From a checkpoint of a small class-conditioned image diffusion model: normuon at rate 0.0031, batches of 128.
Rows from block 7, named by matrix and row number. Rows with one number belong to one channel. Each number is 128 + 24 x the weight over its row's rms, rounded and kept within 0 to 255. All counts start at 0. Numbers have three digits each. After the name is the row's rms in percent of the matrix's.
# convs0: first 3x3 conv (model.mid.2.convs.0.weight, 192x192x3x3), inputs 60-74, a 3x3 kernel for each
# convs1: second 3x3 conv (model.mid.2.convs.1.weight, 192x192x3x3, transposed), outputs 60-74, a 3x3 kernel for each
convs0.150 103:129121125115150154119120145132120146147125098139123126114111124191175158140146169140174132111125149131111101119106101149163166145145158076075041004052091142168167149140150133123133151168144155190255133118141215175137120155148131135132135112120152152140117135132103102115144146140123105100146115126082096110110128154124115119129120112142141140151141137116097134129170166126162152114124146117117147116127126
convs0.151 107:122124161172102134155142154181127167130157130111119148115083099118134107117121102137134140144136111122158136129124100142145148140149135072106143148141174147116117116132128119122127126141107156138120140176115126093102135137113103140155109154119127093103148148111114100091130144163136125127115092127144159088158137162146141126126104105092134135138116116127144143129151148150173129118141126116123126159146156
convs0.152 092:177151108101138140117125114118113126137172120117125142139099102104142102126141122089117138117129091119124131120124180126133138137189125125126118155095134136084114123107124134136140160146162149120110120107087136111125130136139154147084135178124103151119152163156119110126131155133154118136154134157121094101117110087129145121146138156116134130131113125154173179084128169143089116135139123153126097100119092
convs0.153 108:140109138130112131150131099124071113114122115132126131160145152138143112105134118130114116133118128132142117157136137139091110138102099048117126123115119210165126133148163158158138129131149246056000236156094011140193085109133111129120112147147124154134137139142113120134152117135126135164107155211101107100110147150101146113135128130095123117135152134158151153136105123123105132116099123141159138127105120
convs0.154 089:130115140097138123113123110134120136102138130161139148099135119138120079108120114127115101171183133150130118092146159157123095082154143141095085161198144123092131141138115091111074110152130123139053161138115133049076107134119131123108111097102101066108105134134137144112123126094144123102093097104136113157157125170157195138138165098105101089136143151137127165122115161184129109138137096119110102114108119
convs0.155 092:135110162133101147149074127165123103150144139092118133137129130124132107083136094124171147140158137117141118076098142113096136100103095073118156096109075064123118162152145165123070105069070117134102121112109102089173111142130188183134124130138097063098103159119162149143135126127121110109143085108156136141135085172107096106147142117075088092097102067074102133123152114121112135142142129140122123116113123
convs0.156 094:127138105154113109050102144145105115110149138146125128118167143146095105163167153079085122103125127140076106108078151122095100112105141163135115111121149101088144120143125103131152112121138141155112148132116142059155175144118103120144132136146146156148141144121092096099119135158154138116149155143104116089120096097124119084118126143102115102082078121130121132110093134130126144137153098141102125114144132
convs0.157 088:103094142076153112164060119106099157124123076169153122125127091137105176118114162108128120113121105144142150134120132150132126133166131184142120096077127168113136165153143141106134152151125097096146087095099097123121169163124119115117130117169124105105141120145145121150111139151117088080145106141174142113131117091122081108105101091182141122137077120137110099097096127135161154156125140135130140119127164
convs0.158 100:124132110101122125154115114153150116138137162123084115146137153121122105122150097173119141093144127111135114153130173152130093110064091102100149109097069058059111115101101120099092140158136115144149042121095163155094117125127138163140113140155108168154098116124135162169079102155062109132143164145120117122116104117070107118148141140126147152118128161124108116171137131150115086141107132149115130147113106
convs0.159 104:138140147141151141170142114118133124112134148134175158096071083119114142131150150127117143133107120125101133119113109111108135095119127153148147187139131118085141085146166116145135120141123181182167008085099074058107127115108141119114129118129080109141077123133090102117150143140084111124116130116110126129148155137118119103094117128080110137129175136097098083127114102137141112140127169127141134136150134
convs0.160 107:147138127142132107137141138089077094130126117133142102116143128125144147120132139145136125134144140147113125105155171157161142093106121157166129144059043146178176138161144119141128150152159184210198159102155185195163096087095141112139137121097122130122141139138143134146148146137142147148110094102154101129140129126125082086146114116146104117127140143138135115132167178165181187123136126119116129141139125
convs0.161 099:138146127124109130095110078141125131171157152122098125144138152089084137098162138112094157121120137131106117130106100107140131119123068148095138175134117081109156157114171135096065089130141086145150090074170134127155142152127105125146136153113093102085146100123134118161156133127111106110107130127119102117109161139099124112120109098137120124109139126124137141123131149138145148129124115140165153111105116
convs0.162 107:091132132121127145127157131116141142118123163173162152154132159125113128117154150149139144136153120136129152116156134157138149135136112117134132099134164172151137160131102151139126127140118255238208184111153127128184156163181130146157159190178135145142130117130113098104127120123168135125136129107119110109098079119097119126125135127139138152119123138093125116114114130138139119166138162116126139135139161
convs0.163 090:130147166167155148096129110137105122127148138142136157120116146133156076144141138157165120150120119133111112125068106144186116142073140082132145126148137125067076134143187129075104152121087128087151069119073122175169072116110124158121121138159135121138105080106151134165103075094112098140123102095120131072109110134122185134146113152104120130105106131163126133144099120126109128093111109139138151136117137
convs0.164 095:132129084144119135112125177132129120131131149113141126151100116110092192161132147159130163143153118115118112125132119139140154119091093155102181164196127101144089107113108092102147128119169122083106120047155130104105147096119161143135128123133134111087135122119144117113085107117127165115095113107090099111127112130108135119093148138105106164138128129158142175135152157144152099092121109146143128119108163
convs0.165 113:124108126128148131124111136132126132162142140103118116176124127164141127133117111140153145130129132145105124149106171087082083092119149107119165094109097092113062128129127136115148124148148197173126167155160170183221150104102109093100118132144121130123162131124115132117135129133182120128166129130152140111132069117167133137149165117152134144106084088122123123147183150135102109136111108162132129133116135
convs0.166 105:130116140099116165123123141079103112134135119154143121124114122114099149090108151105102102128140122133131132077112097150128128170162164070131134084099134137155182127153131207142138108114122250218143108084179175182238115129111134144176128128135144134117151144131122129124104119118091109145084137154116115135120103148070113131144136118170153107131143114128143126096090119110085118108101101134128138163128122
convs0.167 097:106118141135152120141162160107143146146101120137079112091107142097123117109117104127146085092117136136149175148135093125094150129124100114142169141161167117155124127149142116126116120105161126092134087114140126170133120098084106120134148129111117138115100135132119102140165146151064092127123102117115105121121123118105087109100125099138107111158137116098112093107163173097131114132127118133144111138144159
convs0.168 097:115139153116135139109174110192128155183177138132161154120110097100133114125164129129138124125111129135084106098071077115144097105151117164164094109107125137162157127160125164132096194145158101140086113100182109168092108092117143095110149173116140136152165155153126102131113067060157110159107115132129149137126100127091114128131162176150154139145141148127086104160132143117102132140132162115133152122154146
convs0.169 098:163140129170138127112135136123129133111174147107163129112125098137131115106082128133129114128127121136140144154131086103080124138147130108081104125112140170176181124101116161159127148138111166099131115088130096133197127140143131096127120130146156146146143084137149136159073137125151140164138114162133150172110106171130094100140123096135122101119113117134092094113115078159128140148114161128115117141099124
convs0.170 111:130131117147137142115096106168174166113128141119127124118136075150135147151136157125111112141111127106117110150103114178144168133111128150146137165144140164158177117125129122131159096132144218221215082039068216204180128131121082096112124130126140157135145132139163144157166182178123130166142155121127150144112123136112105122144144122122127127144150140162159154166159124162183181134145138101120111093108134
convs0.171 091:159137124152101144123146135087086134147102128095128134114091127149115118147152162188175134132137170120144114169159095101082100146154140161164157117112097149089145136141166183171186130139123128094135135080176132126108140146107154070144125139141161139131092123119127172136080138117118110168137111118086129096169080092134142137117138125146171127146132133122109138095079138129116153148162134164156125132156121
convs0.172 091:112137091137101093101141126148132102106131097141158107135157123124145130137165105141151155114137148126159131156125116146119127201108108093099129065166125101114081098099150126124096185133157108115121116142088118173185113151152108077062130143185120170143123176144112104125135112103178136116135131110102113151112124099122101083128129177155179136139160117127116113136139113125132143126125114124119103130115089
convs0.173 094:170101153131115190135144161116147118130102132121120128141111105135131118136132091087156146127135146132099082094141117116159142126107165104101116098146190130097150126098113118152134161136094109123078122112116123128110146129127127085130112077091139121114106089103108130141123152108085050094136147156089096109110120149138144149134139123126147124115106128128094091121078095125111135130125150141143154114161157
convs1.150 185:164154144122133131114115062163111121144135121114120123142151163127157132107135128097100113148152141161133111145173146123117099138140140097101106108115123108159180135153137105105144127114064075076072080113171152176164123129104139165129140122147108100095137161119151156124129091110171132150161172169125125172150157151149130123137115120148163204122124126142140113128134146121116118125099129123124120114117115
convs1.151 111:085095104129114091130147114128114116134121130139102137116116115096092117140163196155180142123144117133119159120137118181156102150144152109128141150136131136105100156136155153130154119097127136149138100137089116131131155140132145085135111093091138125134143111161101085111132130128102115132098090097143138131120127127081101154125121105168121169126134138118130121155146152122141153126129129173143114154114122
convs1.152 055:115138124072081073053054065127137131098144126134134164123132137129146161164143111125144161158119143099123134087095127130110098090112116126117131144142122145147116079118125181133109103078082116103114106121154127087131134122122099094134144145121136148141136151126097110110151180130128136087148116099124093120117106136114116097156137131100125113138173105138125143145149155125151167141095127169147120163101075
convs1.153 130:153141139112119095146163131151131139132127058130134123091115099145161180113122142159145134146168152131095109151135139138173123137117117143158134151110090120136087110099126131084127142128109086123146118111077160114036109136122166134154140121104094108116135133112145141119097127138101137140127098095150148143096138149151161160138094063126105109198157145144143122128164115130146143126122145130126163162150161
convs1.154 053:131155127120127170132139128132109105167138133088143144112102087141169138106102069142079104114062133101073089122138118129143133140145124140149158085101100118118102121123131110142138176140097111123170100100154104121089116153140126160129115106120111123134142112124147095106118135132161086132134107123117139178137126134116133128110143141110133156079117114124101135109136128148144123141122140107094120124118095
convs1.155 054:117126106149162169174131155188146110092118089125110118136161099119157123140158137129131161111113104116118094157174178107128109110116134138127130154155147178143150153138130154205142116117073114113127148112144145152146126136143105118091138135098132155167122133117158168145135128117129091101127070089160157136093136129098091103129120129187131140124097099139141108164084094106140107141155153143127097177157143
convs1.156 060:112138148136159164114126108107127125126106104152156176142176132130115157118074138133154116133161171171163188132124109131120136117145138104095133120127127107144132131155128122124134121122110156159164134137146159158123137133121149114122185149137127150130154171174130125141150107124141102157109116144152117114151157154102135143097104101139179112149175133157164157159183150190145095138145143161148126185121129
convs1.157 048:100077132120125157138161165135128128108137123132126132115106116138116107118097088159150144153127128133107122116132149099097113133137101109119162137125156141120153151124128124113144140111084100131149100099112109100081091125110121149104136127165077110138098121125117103110181149126118107132107112150158155132112121153096062095141131125157113143142098119126141143179180160167186178141114100135099065156168100
convs1.158 087:149154151182111092131103097126131142118114093142123102099105154155114112134116096120137112115135135132169111112133115115105127133121132105130131144150141163153099127113126153148125162138121150120118153162162109120093143159132136116128153135165098109103098115112133165114102108141156151100154138118154147158158161193125122128080102095111132116138139119157148108132098061093074075157145115137158154139129122
convs1.159 097:150135144108105150114119148120115124103075109072119125100086101100101096112129123134141121195142144091114139127096115149105127150110120179153156142167153153148127143108110118148123130145129102131129140136134096117147158146153173153140115135128127122125116116128154132115131094104130099132151101105142138140182135132143138126128127119111080109144137165156124112115118127157169170121129123083139132120155154
convs1.160 173:116131161099133161136097092186171151130160156114123105118112154125090093135130136132109126096117152091118079115142144147147116135142140128137128099143131119128144128136146121142171132107080112116124124148204178193200158121109175178188174167173105112116112121149171150146109087089153159131197167152094123156097130127158141135134097108095111147140101130100113101125119106124147104131114112073099157130118117
convs1.161 078:101163121116150125134155131111126115095061100126108147114092122123136130099124095138131148101125139127130143109164145079140148115136130078115129143141158122148150157107100141126108138190138146123171115135159163144143098116123112123116108155118142077116119148113117102108129052096153112144116136146175160119168120118131156146158158156124129139107081122149127151184146103203118106142100097137111107132149121
convs1.162 166:122144134105125114125130105129113102125138129173162161134131151130101066127126098130107108139128135127114127124122099108116115143143147173174138161131127104122107100135125126136138124135142079127168139137178184159135113101104142140157157159151103112129158155129165153139098091107126096149160166221069078112101134117156143098139089118102093142114079065119147112135165146159149108135111107172117126146141146
convs1.163 049:124092123137109137115131120124114153149155166123097123051090107081097056101114148121171139156116099119119099120108132170129145138127123151166136139093069154143125126109119153103093123129150120113126112114090131131128122128166099131131107146106116143172114204190136115117131115138129148114125097135115121139055118116105096103109119137163131121115102101119129142147141128110134122115137117156135097124126108
convs1.164 053:144135141189148130133122104113173154102106154146173139100098100108060099112110111135097135151116114117102099137160142119142131132123146122133159143136107135122078099111096104095093111161148106153135114140104125114124123136163148147128114126109149145157115148116123133120195196161105126154141155124154097102106099112090115101162159117181126101145155150142155157132115129093104129147108113125154111159122102
convs1.165 136:121114140117144135144132079119133167089127150101101137136094120113094103124105126097098118127124117080109142134124155123161173120140132140136100131189172162173148140153180063114148100136122105123108083118160115100109106104111185147133164135149136135133206139098119061113100109128106124157111131083104116124107115114110110106130175116093098139134125118124144098096126116142133103154140128151107139142103116
convs1.166 137:118142160100077080132152158154140115131099106150137132130128129169120106130133160134154159170168174158157136138165155108138136143126142141131117090072076094104134139118131130131095134115089087099082119181185140126163140125126135137136107118125125098148127104146129134148146134136136118161151145160141121153151136113169156158165150138100098098135091088096129136123113153105082076167154164166117086112154191
convs1.167 075:098095114124125125140157129157152138121132135134157083148149132146175145072099121098121133128127153104050103142108132118082137145125150139134106141173155133136143129108146135156130113101153104158155127165148119128122125125122156163124164147120105142113152124175179162159148118126136107138137160173133170155150166127146121160119118146105151151119160169092122142123159112133135115106101116141143171174156181
convs1.168 078:152127125127064112136151146109103146102126101113141162127129131085142166128137123147129110120128154095128137116122120149155166147153124090106078132141128129094092124136102137108095137122084068079114153131131118112150137166155107105121095133121100096122138103126119113135106134140140154120149157122137138168104153101118115087111124105108136120124128130112124111073140164132178141132137154162126159140054091
convs1.169 076:146147133144119095166137119116093115110116113164162147143168164175158148138139151118102070138158143164110114115131122131130092115115087135144127121147169123170162117137130139149102112095102163178195162188153151127150136113106130133112124147130088110130112084120101079098099147110142100105105087078145139120142102118129126119142148143124133137124160154153123106142096113173134123131147078152186151093110121
convs1.170 155:154162133139143083135147117184128117125127156138117122142138149106109101129109144125134131182155127148144124121130160113107115138140106114129090139088108121116130131166146160152108134125131122123130122196186112110109126129149116135116142162144096054082163149142125143176129099124115114121108097113139118133149149163096131143116092083114110174145127096164165140164152148108088094129099138131101141121124138
convs1.171 056:116161133123115131166155116155193177134116149124141136148144151122158173092098139107089110148137120114134115150161194146114153131099116103098130105132108095140117163132147078090096102087099127147136088099128195169114129150162117126121125128113128109109178125139190135144177179156114112141147111136147128139145153133165189169092112153115101131114132119167141115193188141135121126146108101082100084081105141
convs1.172 050:131133169097113102114107117139126099111050084100108109122136132130146133162170172091081142147166156101142130142141139127133145113099121152174153137080122123151127121170169105135149152152162144139156102089104132158180083071065169129099108110106126150119105102106134156140161141134116098108127116125160176149093133120113134137097118149131092112093105111148125125135141160122181164110117106129141171121107102
convs1.173 063:120134146151162135112138135131100106137130113091115118118131121121138112126151127143155138121121155152131135135135128101113115125112095100125127115116130130103109119124092102094142150166157135166157147131128138137125123122128127135140164134135139128153147167142085125132137114095114109142120115145155130139124142106146154102117145121146107120158116133150131143155162177129146117105122127100135122119114131