A small class-conditioned image diffusion model, trained from scratch: 6.69M parameters.
Rows from block 5 of a small class-conditioned image diffusion model, named by matrix and row number. Rows with one number belong to one channel. Each number is 500 + 50 x the weight over its row's rms, rounded and kept within 0 to 999. All counts start at 0. Numbers have three digits each. After the name is the row's rms in percent of the matrix's.
After each channel's rows are labels from the 100 images, of 14976 (inputs lightly noised), where the channel reaches its highest value: "strongest on" is what is common among them; "colour at peak" is the nearest of a few named colours to the mean colour under the peak. Only what is clearly more common there than usual is listed. The data: retinal OCT scans (Kermany 2017). In brackets: how many of the 100, against the usual share in percent.
# convs0: first 3x3 conv (model.mid.0.convs.0.weight, 192x192x3x3, each kernel summed), inputs 128-191
# convs1: second 3x3 conv (model.mid.0.convs.1.weight, 192x192x3x3, transposed, each kernel summed), outputs 128-191

convs0.170 104:406546526474494507440470566514490495396437387447551515524491360513530504567488483536562558500471523516473554447402474577539434436475431450460536704484544502505436449405536477517446566436539515
convs1.170 154:561514482551499464473525547431504567411575503477479520408537452506585532467580586455391498561472466503499519571534426556503467499545427467468572437498601453568546550535617495479467403490408532
strongest on: finding: choroidal neovascularization (65 vs 29.4)
colour at peak: grey (64 vs 24.9)

convs0.64 094:539475513579504460580509518505480556528539539460543501498509527491560548517497628509492511530494509507500477672575501574545436450467433484504495456495485465486491550505444473490446415414490494
convs1.64 079:548547612484501592423553503469593529526508469466576501538504548548439537435542382437580528555460472506423494504504602592510484500547612541447462465507439496506459516567471556491499596496526491
strongest on: finding: normal (86 vs 51.6)
colour at peak: grey (67 vs 24.9)

convs0.35 101:482467505490409525501482531461528445498445478417435459433541441562541566477541568538554477490546518555442597451425470542515574410449438414491399392479484560443528429460434462451491461504445447
convs1.35 084:462467474531497469501499591498457520463565496453485408567431436484500501513432487484468520443506568483459459486518491479470504523422455447437577473544550470640456613502541499562524622523594394
strongest on: finding: choroidal neovascularization (85 vs 29.4)
colour at peak: grey (78 vs 24.9)

convs0.34 088:614498519521542520452484536551421561457467432461451514513576513485476500536588491509599436539560441484446527465590430539492616504402499525544418533464483470562516476453465493514431542485450385
convs1.34 070:405588545536462500558508503559484540523486597431532485581533495550615567546501440532450533495510517457509528548449627454508423485585499539490572460588471482429518510449530529552552515445513523
strongest on: finding: normal (84 vs 51.6)
colour at peak: grey (78 vs 24.9)

convs0.135 102:526587546494436500466512459510556490426519549530471556544520515456524527484572540404495503462600380496489510547446560586440636552445442400504484392499494477492438564525463514445468479512443494
convs1.135 118:497487473618603455492521556410425477525524483545516466491481474492458428519442476506471543505541517499554445442536493512467444455504468452551579402480392525459562532517469569513563513491570536
strongest on: finding: choroidal neovascularization (83 vs 29.4)
colour at peak: grey (87 vs 24.9)

convs0.56 083:523527509475562468531479473583510489525541410527576445485537480493513497452488509535573491546475506478439459523494371483494507568509365501497438441438563461492513483537418536465591547461538489
convs1.56 063:503608578561511465525417501382551562488496563474444496552436512474507578469507543456526537445430515499459618430564530522506460512563450467511550512533508499564474532500521427430517532560511524
strongest on: finding: diabetic macular edema (33 vs 11.7)
colour at peak: grey (91 vs 24.9)

convs0.69 105:499600494538563360455515439480447459572496573504511494441529440551590480427451416493464545565413636452502423518461463526498490487488495473501400523533565453472534357461546447478623439446488496
convs1.69 111:507379507523419640471507547537523585513530445546538576487496555474477537533497601515590533427525417535434506529528493526490519556448525541533495398472536464572499582480493470455481515571546484
strongest on: finding: diabetic macular edema (52 vs 11.7)
colour at peak: white (83 vs 2.3)

convs0.125 086:504516492489478573448461565356449510391457547504471401473408487473382500585469521520500518439507510528625474402539485527479544510486501436553510427495490531410549518499533409459574590400481524
convs1.125 065:518540451442545430535493553427543457456497608416575568525496470551505479504547571410578409489548511573535504555457486497521554526590626478435509553580480425455495510491461594522482497487538534
strongest on: finding: choroidal neovascularization (61 vs 29.4)
colour at peak: white (70 vs 2.3)

convs0.116 143:473480488436493548520516519444455495598465534531479547507492478543520508515512490468507531481493424595556468533465546373520538494531515548489470636590385466479531502561456524514459493510497501
convs1.116 142:520540537520565502473471497524520556523478474454500440505485491521450571457450483495493523574595589476431566515475473508444460515562494441545664463413598538427530492543519503427478573440498528
strongest on: finding: choroidal neovascularization (90 vs 29.4)
colour at peak: grey (70 vs 24.9)

convs0.108 090:471397381525538528560521447515510508599507503528517490480401495485450470509529495470395471468513462469528514502493416525481546500533462486492420474554512526488481433523466478389489553565516563
convs1.108 062:541541430572445561484594556544465496418423447504478601492594511430590441512580489514512445521507619554510498436479417457445466557453519546521595530464475466608519463549498492489486458495521461
strongest on: finding: diabetic macular edema (29 vs 11.7)
colour at peak: white (29 vs 2.3)

convs0.91 111:492516422452518359500555443492553466490564519518541505507534545464562604578494503408527470583540537464464488568422411508510467460524539500525573576477547480468565402481529537456590494524479558
convs1.91 141:469478491550420567455515560504405570497541484462434418495488551411475461521485436624558457471475511486504438484584472578409626464487430487453530443468453547590490535488566402577490549529487494
strongest on: finding: diabetic macular edema (35 vs 11.7)
colour at peak: grey (66 vs 24.9)

convs0.115 105:612503463557449480601404524484475437601486502484438529471467551583475519490455559507447548483452635436516552611568595507555401497442550492548530428501552512521434535526470446441530466480496505
convs1.115 115:450498540453435488551547431485518505506508459508559500518555572507546475430497441492505490522496606511539500457498527475548465517527575518504456604529459471524456565468557544470510510493548435
strongest on: finding: diabetic macular edema (32 vs 11.7)
colour at peak: grey (95 vs 24.9)

convs0.110 102:537478414524576608500520495499502443502492470497501508574492482507557599539515478562512556521585506491499458477481578502484477515500542501510565567483479501520555395504552495528528523486446499
convs1.110 135:420508508512471425487463489539488504492569536485468493434449454496460443550505515455463515528483522484460495548463450470459515541427581497428569429473506507645533455451554583493400561495534426
strongest on: finding: choroidal neovascularization (74 vs 29.4)
colour at peak: grey (68 vs 24.9)

convs0.136 125:497547464519509418410496503513543508416499468450516548519532467454514434575496530540469472504533434436522499577507467482514626505455460522522469524452493517459438494528492496552421364503528469
convs1.136 141:485479531448478472480455499538524454492506519514491472518483483490438578468547581497426455499484532436470457489555564517473411482492593484500512357558491429522556518546487478493480618450455483
strongest on: finding: diabetic macular edema (38 vs 11.7)
colour at peak: grey (68 vs 24.9)

convs0.23 111:485468456484565516470496548402468631559391342490517520546519507515401487494536515522543515528449464525559542571541533524523541547518540535482485603528472472498450515515584473508458577519522541
convs1.23 160:439501602538550508468462430506470595552487516594582508555500511462494483463486458538513489510469551538523451614497429332505382502515438556532530471455475530519562462560496506498496578509563524
strongest on: finding: normal (80 vs 51.6)
colour at peak: grey (93 vs 24.9)

convs0.119 120:508438566493521536458468488508534536600507588583510508548483440512527569478537432556542494486438473553596485481472488444553525447545491504544412537532489509514490530515426561565440356411537525
convs1.119 154:471537511496537618505550451462405469486458454496487528507500581496528471515524482426519526451499525483452488550502523582510408572443521576530623435455499514488527487474427469359465564614502485
strongest on: finding: diabetic macular edema (68 vs 11.7)
colour at peak: grey (74 vs 24.9)

convs0.60 104:458499528460522454580467506492481482605509496531518556531563454536589480510552430513419554495465553575521612456465580536476479465543530468498569474435498483495506483538470511544503563452507493
convs1.60 120:583577567463460485502523545490555495592478490486434410553545500423479477439452584548511497472436506410574422536565383506391479438524487563478512516523631461535515502559610476337556560547517470
strongest on: finding: choroidal neovascularization (59 vs 29.4)
colour at peak: grey (65 vs 24.9)

convs0.27 100:520463398481494453522564499473469508540548487517482474468490498508459538513483506499458569532500479434463498553435510562480523509431440538523525530505542479484533496518514537490648549605441580
convs1.27 082:522494456495520471457543466584465469523502498491565531470486511472472443517549608499475561490533500530513520529448450523458444581569466447492495457466518459464391457483498469575527523544572501
strongest on: finding: normal (85 vs 51.6)
colour at peak: grey (55 vs 24.9)

convs0.0 078:444550411467512524504455437449456565515508478401568508461485470446508468540502561557475538549534416474508583604497529513524341525464453408567538441485480379450569485512551524542526407515522451
convs1.0 055:613416527529486512562453506445518479539490488537424511527527544473522539439467367483601480368466487453471460418499470419539570526439540478522539456520409542474398487522459501409460583463436469
strongest on: finding: choroidal neovascularization (69 vs 29.4)
colour at peak: grey (81 vs 24.9)

convs0.167 096:435438465500516461451584531528546406514466482561554591500570547443434534465495486484486581470448558437538446492543479553461513496521503475526508586513453541493475583599482543565514398586493573
convs1.167 107:513552592515510501474488465440439541482496554446478529458474472556453529550495546527498412506488495482425571486601492530631497477581593434618574556491538476488563465442476523429438530505475381
strongest on: finding: diabetic macular edema (37 vs 11.7)
colour at peak: grey (60 vs 24.9)

convs0.74 132:544551482520495573545476453452560524552502367508511438475475599470527439463610452475443430497523383526523503526490492535522536523525487573515525543492462489564434482505496588548451481503563516
convs1.74 195:549517494502524409446485450465519508467472561511442435431526487488436597543372520507564495498516484503454428500528456516490504469550474499450537555391516492462513466490504403494394484502456500
strongest on: finding: diabetic macular edema (37 vs 11.7)
colour at peak: grey (83 vs 24.9)

convs0.93 132:475543570505481437524574472528553539499580560556580565456517525480612508443409446481476502484500568518551508542557480441533524543515508548512513543508465536530567523577459459559515476481469559
convs1.93 149:543505425572512540529488518506448545505411504459400422502535501532534470509558549479503498526527471504474514505516494574499497508443481430570587440469497554469508545501620435450423537509547468
strongest on: finding: diabetic macular edema (50 vs 11.7)
colour at peak: grey (73 vs 24.9)

convs0.134 121:499582571462402538539513484536503481510514391513584549516460573532557564499444571497546560547494447519524494429547582532526426441474433488484596414526555556564502535529466538447576506473488555
convs1.134 166:508526436492463575536461526532507490530460630454553473441533528487426440586504438428437507480500585534501524582477500633477500596460483442497475541511573501536473483469579447492460505592505519
strongest on: finding: diabetic macular edema (41 vs 11.7)
colour at peak: grey (89 vs 24.9)

convs0.87 083:394479534432505575504635447516523522391513502488547528577468518579444547481530558428509517507437424466401515510491457446477442528445542525637465474496541438357491522492420570501455555514445553
convs1.87 066:506457443647551438576507484470515560476472577502509432487501522535522435553518530492460398433524512449565428372504432501479536542506479535499550488466395506525538519484445423503398497559567513
strongest on: finding: choroidal neovascularization (73 vs 29.4)
colour at peak: grey (86 vs 24.9)

convs0.137 083:549533394475535443491525526610472588533522401503421491546570517481437541495596550552460458461590455568522534475514530527467523517430534427469586495462491456532519510462523532480461548615456557
convs1.137 069:434560491567507483406477542503444424520490598463540459427409499460524567546453482456489521594474465483492490462461490515444463438492513547440481575477475532625570490441465452466536460377565484
strongest on: finding: choroidal neovascularization (61 vs 29.4)
colour at peak: grey (80 vs 24.9)

convs0.9 094:512491507522538492500495568533460512515483438571456580420454520544451465448537495451527485488547601490577464437513500466488490523518532525468434461493578365490424600581504575565422436541469541
convs1.9 062:539538596561503672416482437445516455505499541507541433448472501454545572508506526523461470519475491479483445436512594511510556521613503531525509486512373546548502407430426498424424485453508476
strongest on: finding: choroidal neovascularization (62 vs 29.4)
colour at peak: grey (67 vs 24.9)

convs0.190 092:510522482477393494546471498504440498483506484564469439453590575446527516527399464529562462662496523476440495519480460517492550425476495359448507476541494421485524476522540482430521537428502508
convs1.190 079:501439488568478510414460381538525467518471527539457524488530499444548503433491521456468513393529535506557474479486530555536480579440546560550476506552547443560491565439443446601450478526488587
strongest on: finding: diabetic macular edema (41 vs 11.7)
colour at peak: grey (57 vs 24.9)

convs0.53 080:500551516502479489520475447470441467520403430593545536499477516532469503528501496519484536493573422507450482477544508454492487513456464393458467592471505423440452399428555582533467553492518515
convs1.53 048:523493430461495498418477550498508501492491571497571523429556530527550448544460545561497504486501547452455568427538578459523451352537550475564552502452547546490543625454525429487488490528408488
strongest on: finding: choroidal neovascularization (61 vs 29.4)
colour at peak: grey (60 vs 24.9)

convs0.123 086:541533484462526360581504494487453497415537398517510485406503409522514537535475476523417453546441509484519418654532467414436590483554471480583495540472498486532463429504418445513571487470448510
convs1.123 064:455477512453457557542517445484520589479518507557452520569506597466378453468517521506516520426529497455542474483474546490518499587514480582525546474400467531557492453457540440497450490510581513
strongest on: finding: diabetic macular edema (65 vs 11.7)
colour at peak: grey (68 vs 24.9)

convs0.94 081:505495377458419467438529495499485531479573528563480418557446410562561491464422451537507503560467482468517551595502514575577373476489504533463469435459503484580585474496510658519409468478503422
convs1.94 048:443489523486577441553469446575454530470557477441485485536550524473551451502570509530554511424482510583493414511483388458478518512449536450573507509502584428565396497442546474559473529514495524
strongest on: finding: choroidal neovascularization (62 vs 29.4)
colour at peak: grey (89 vs 24.9)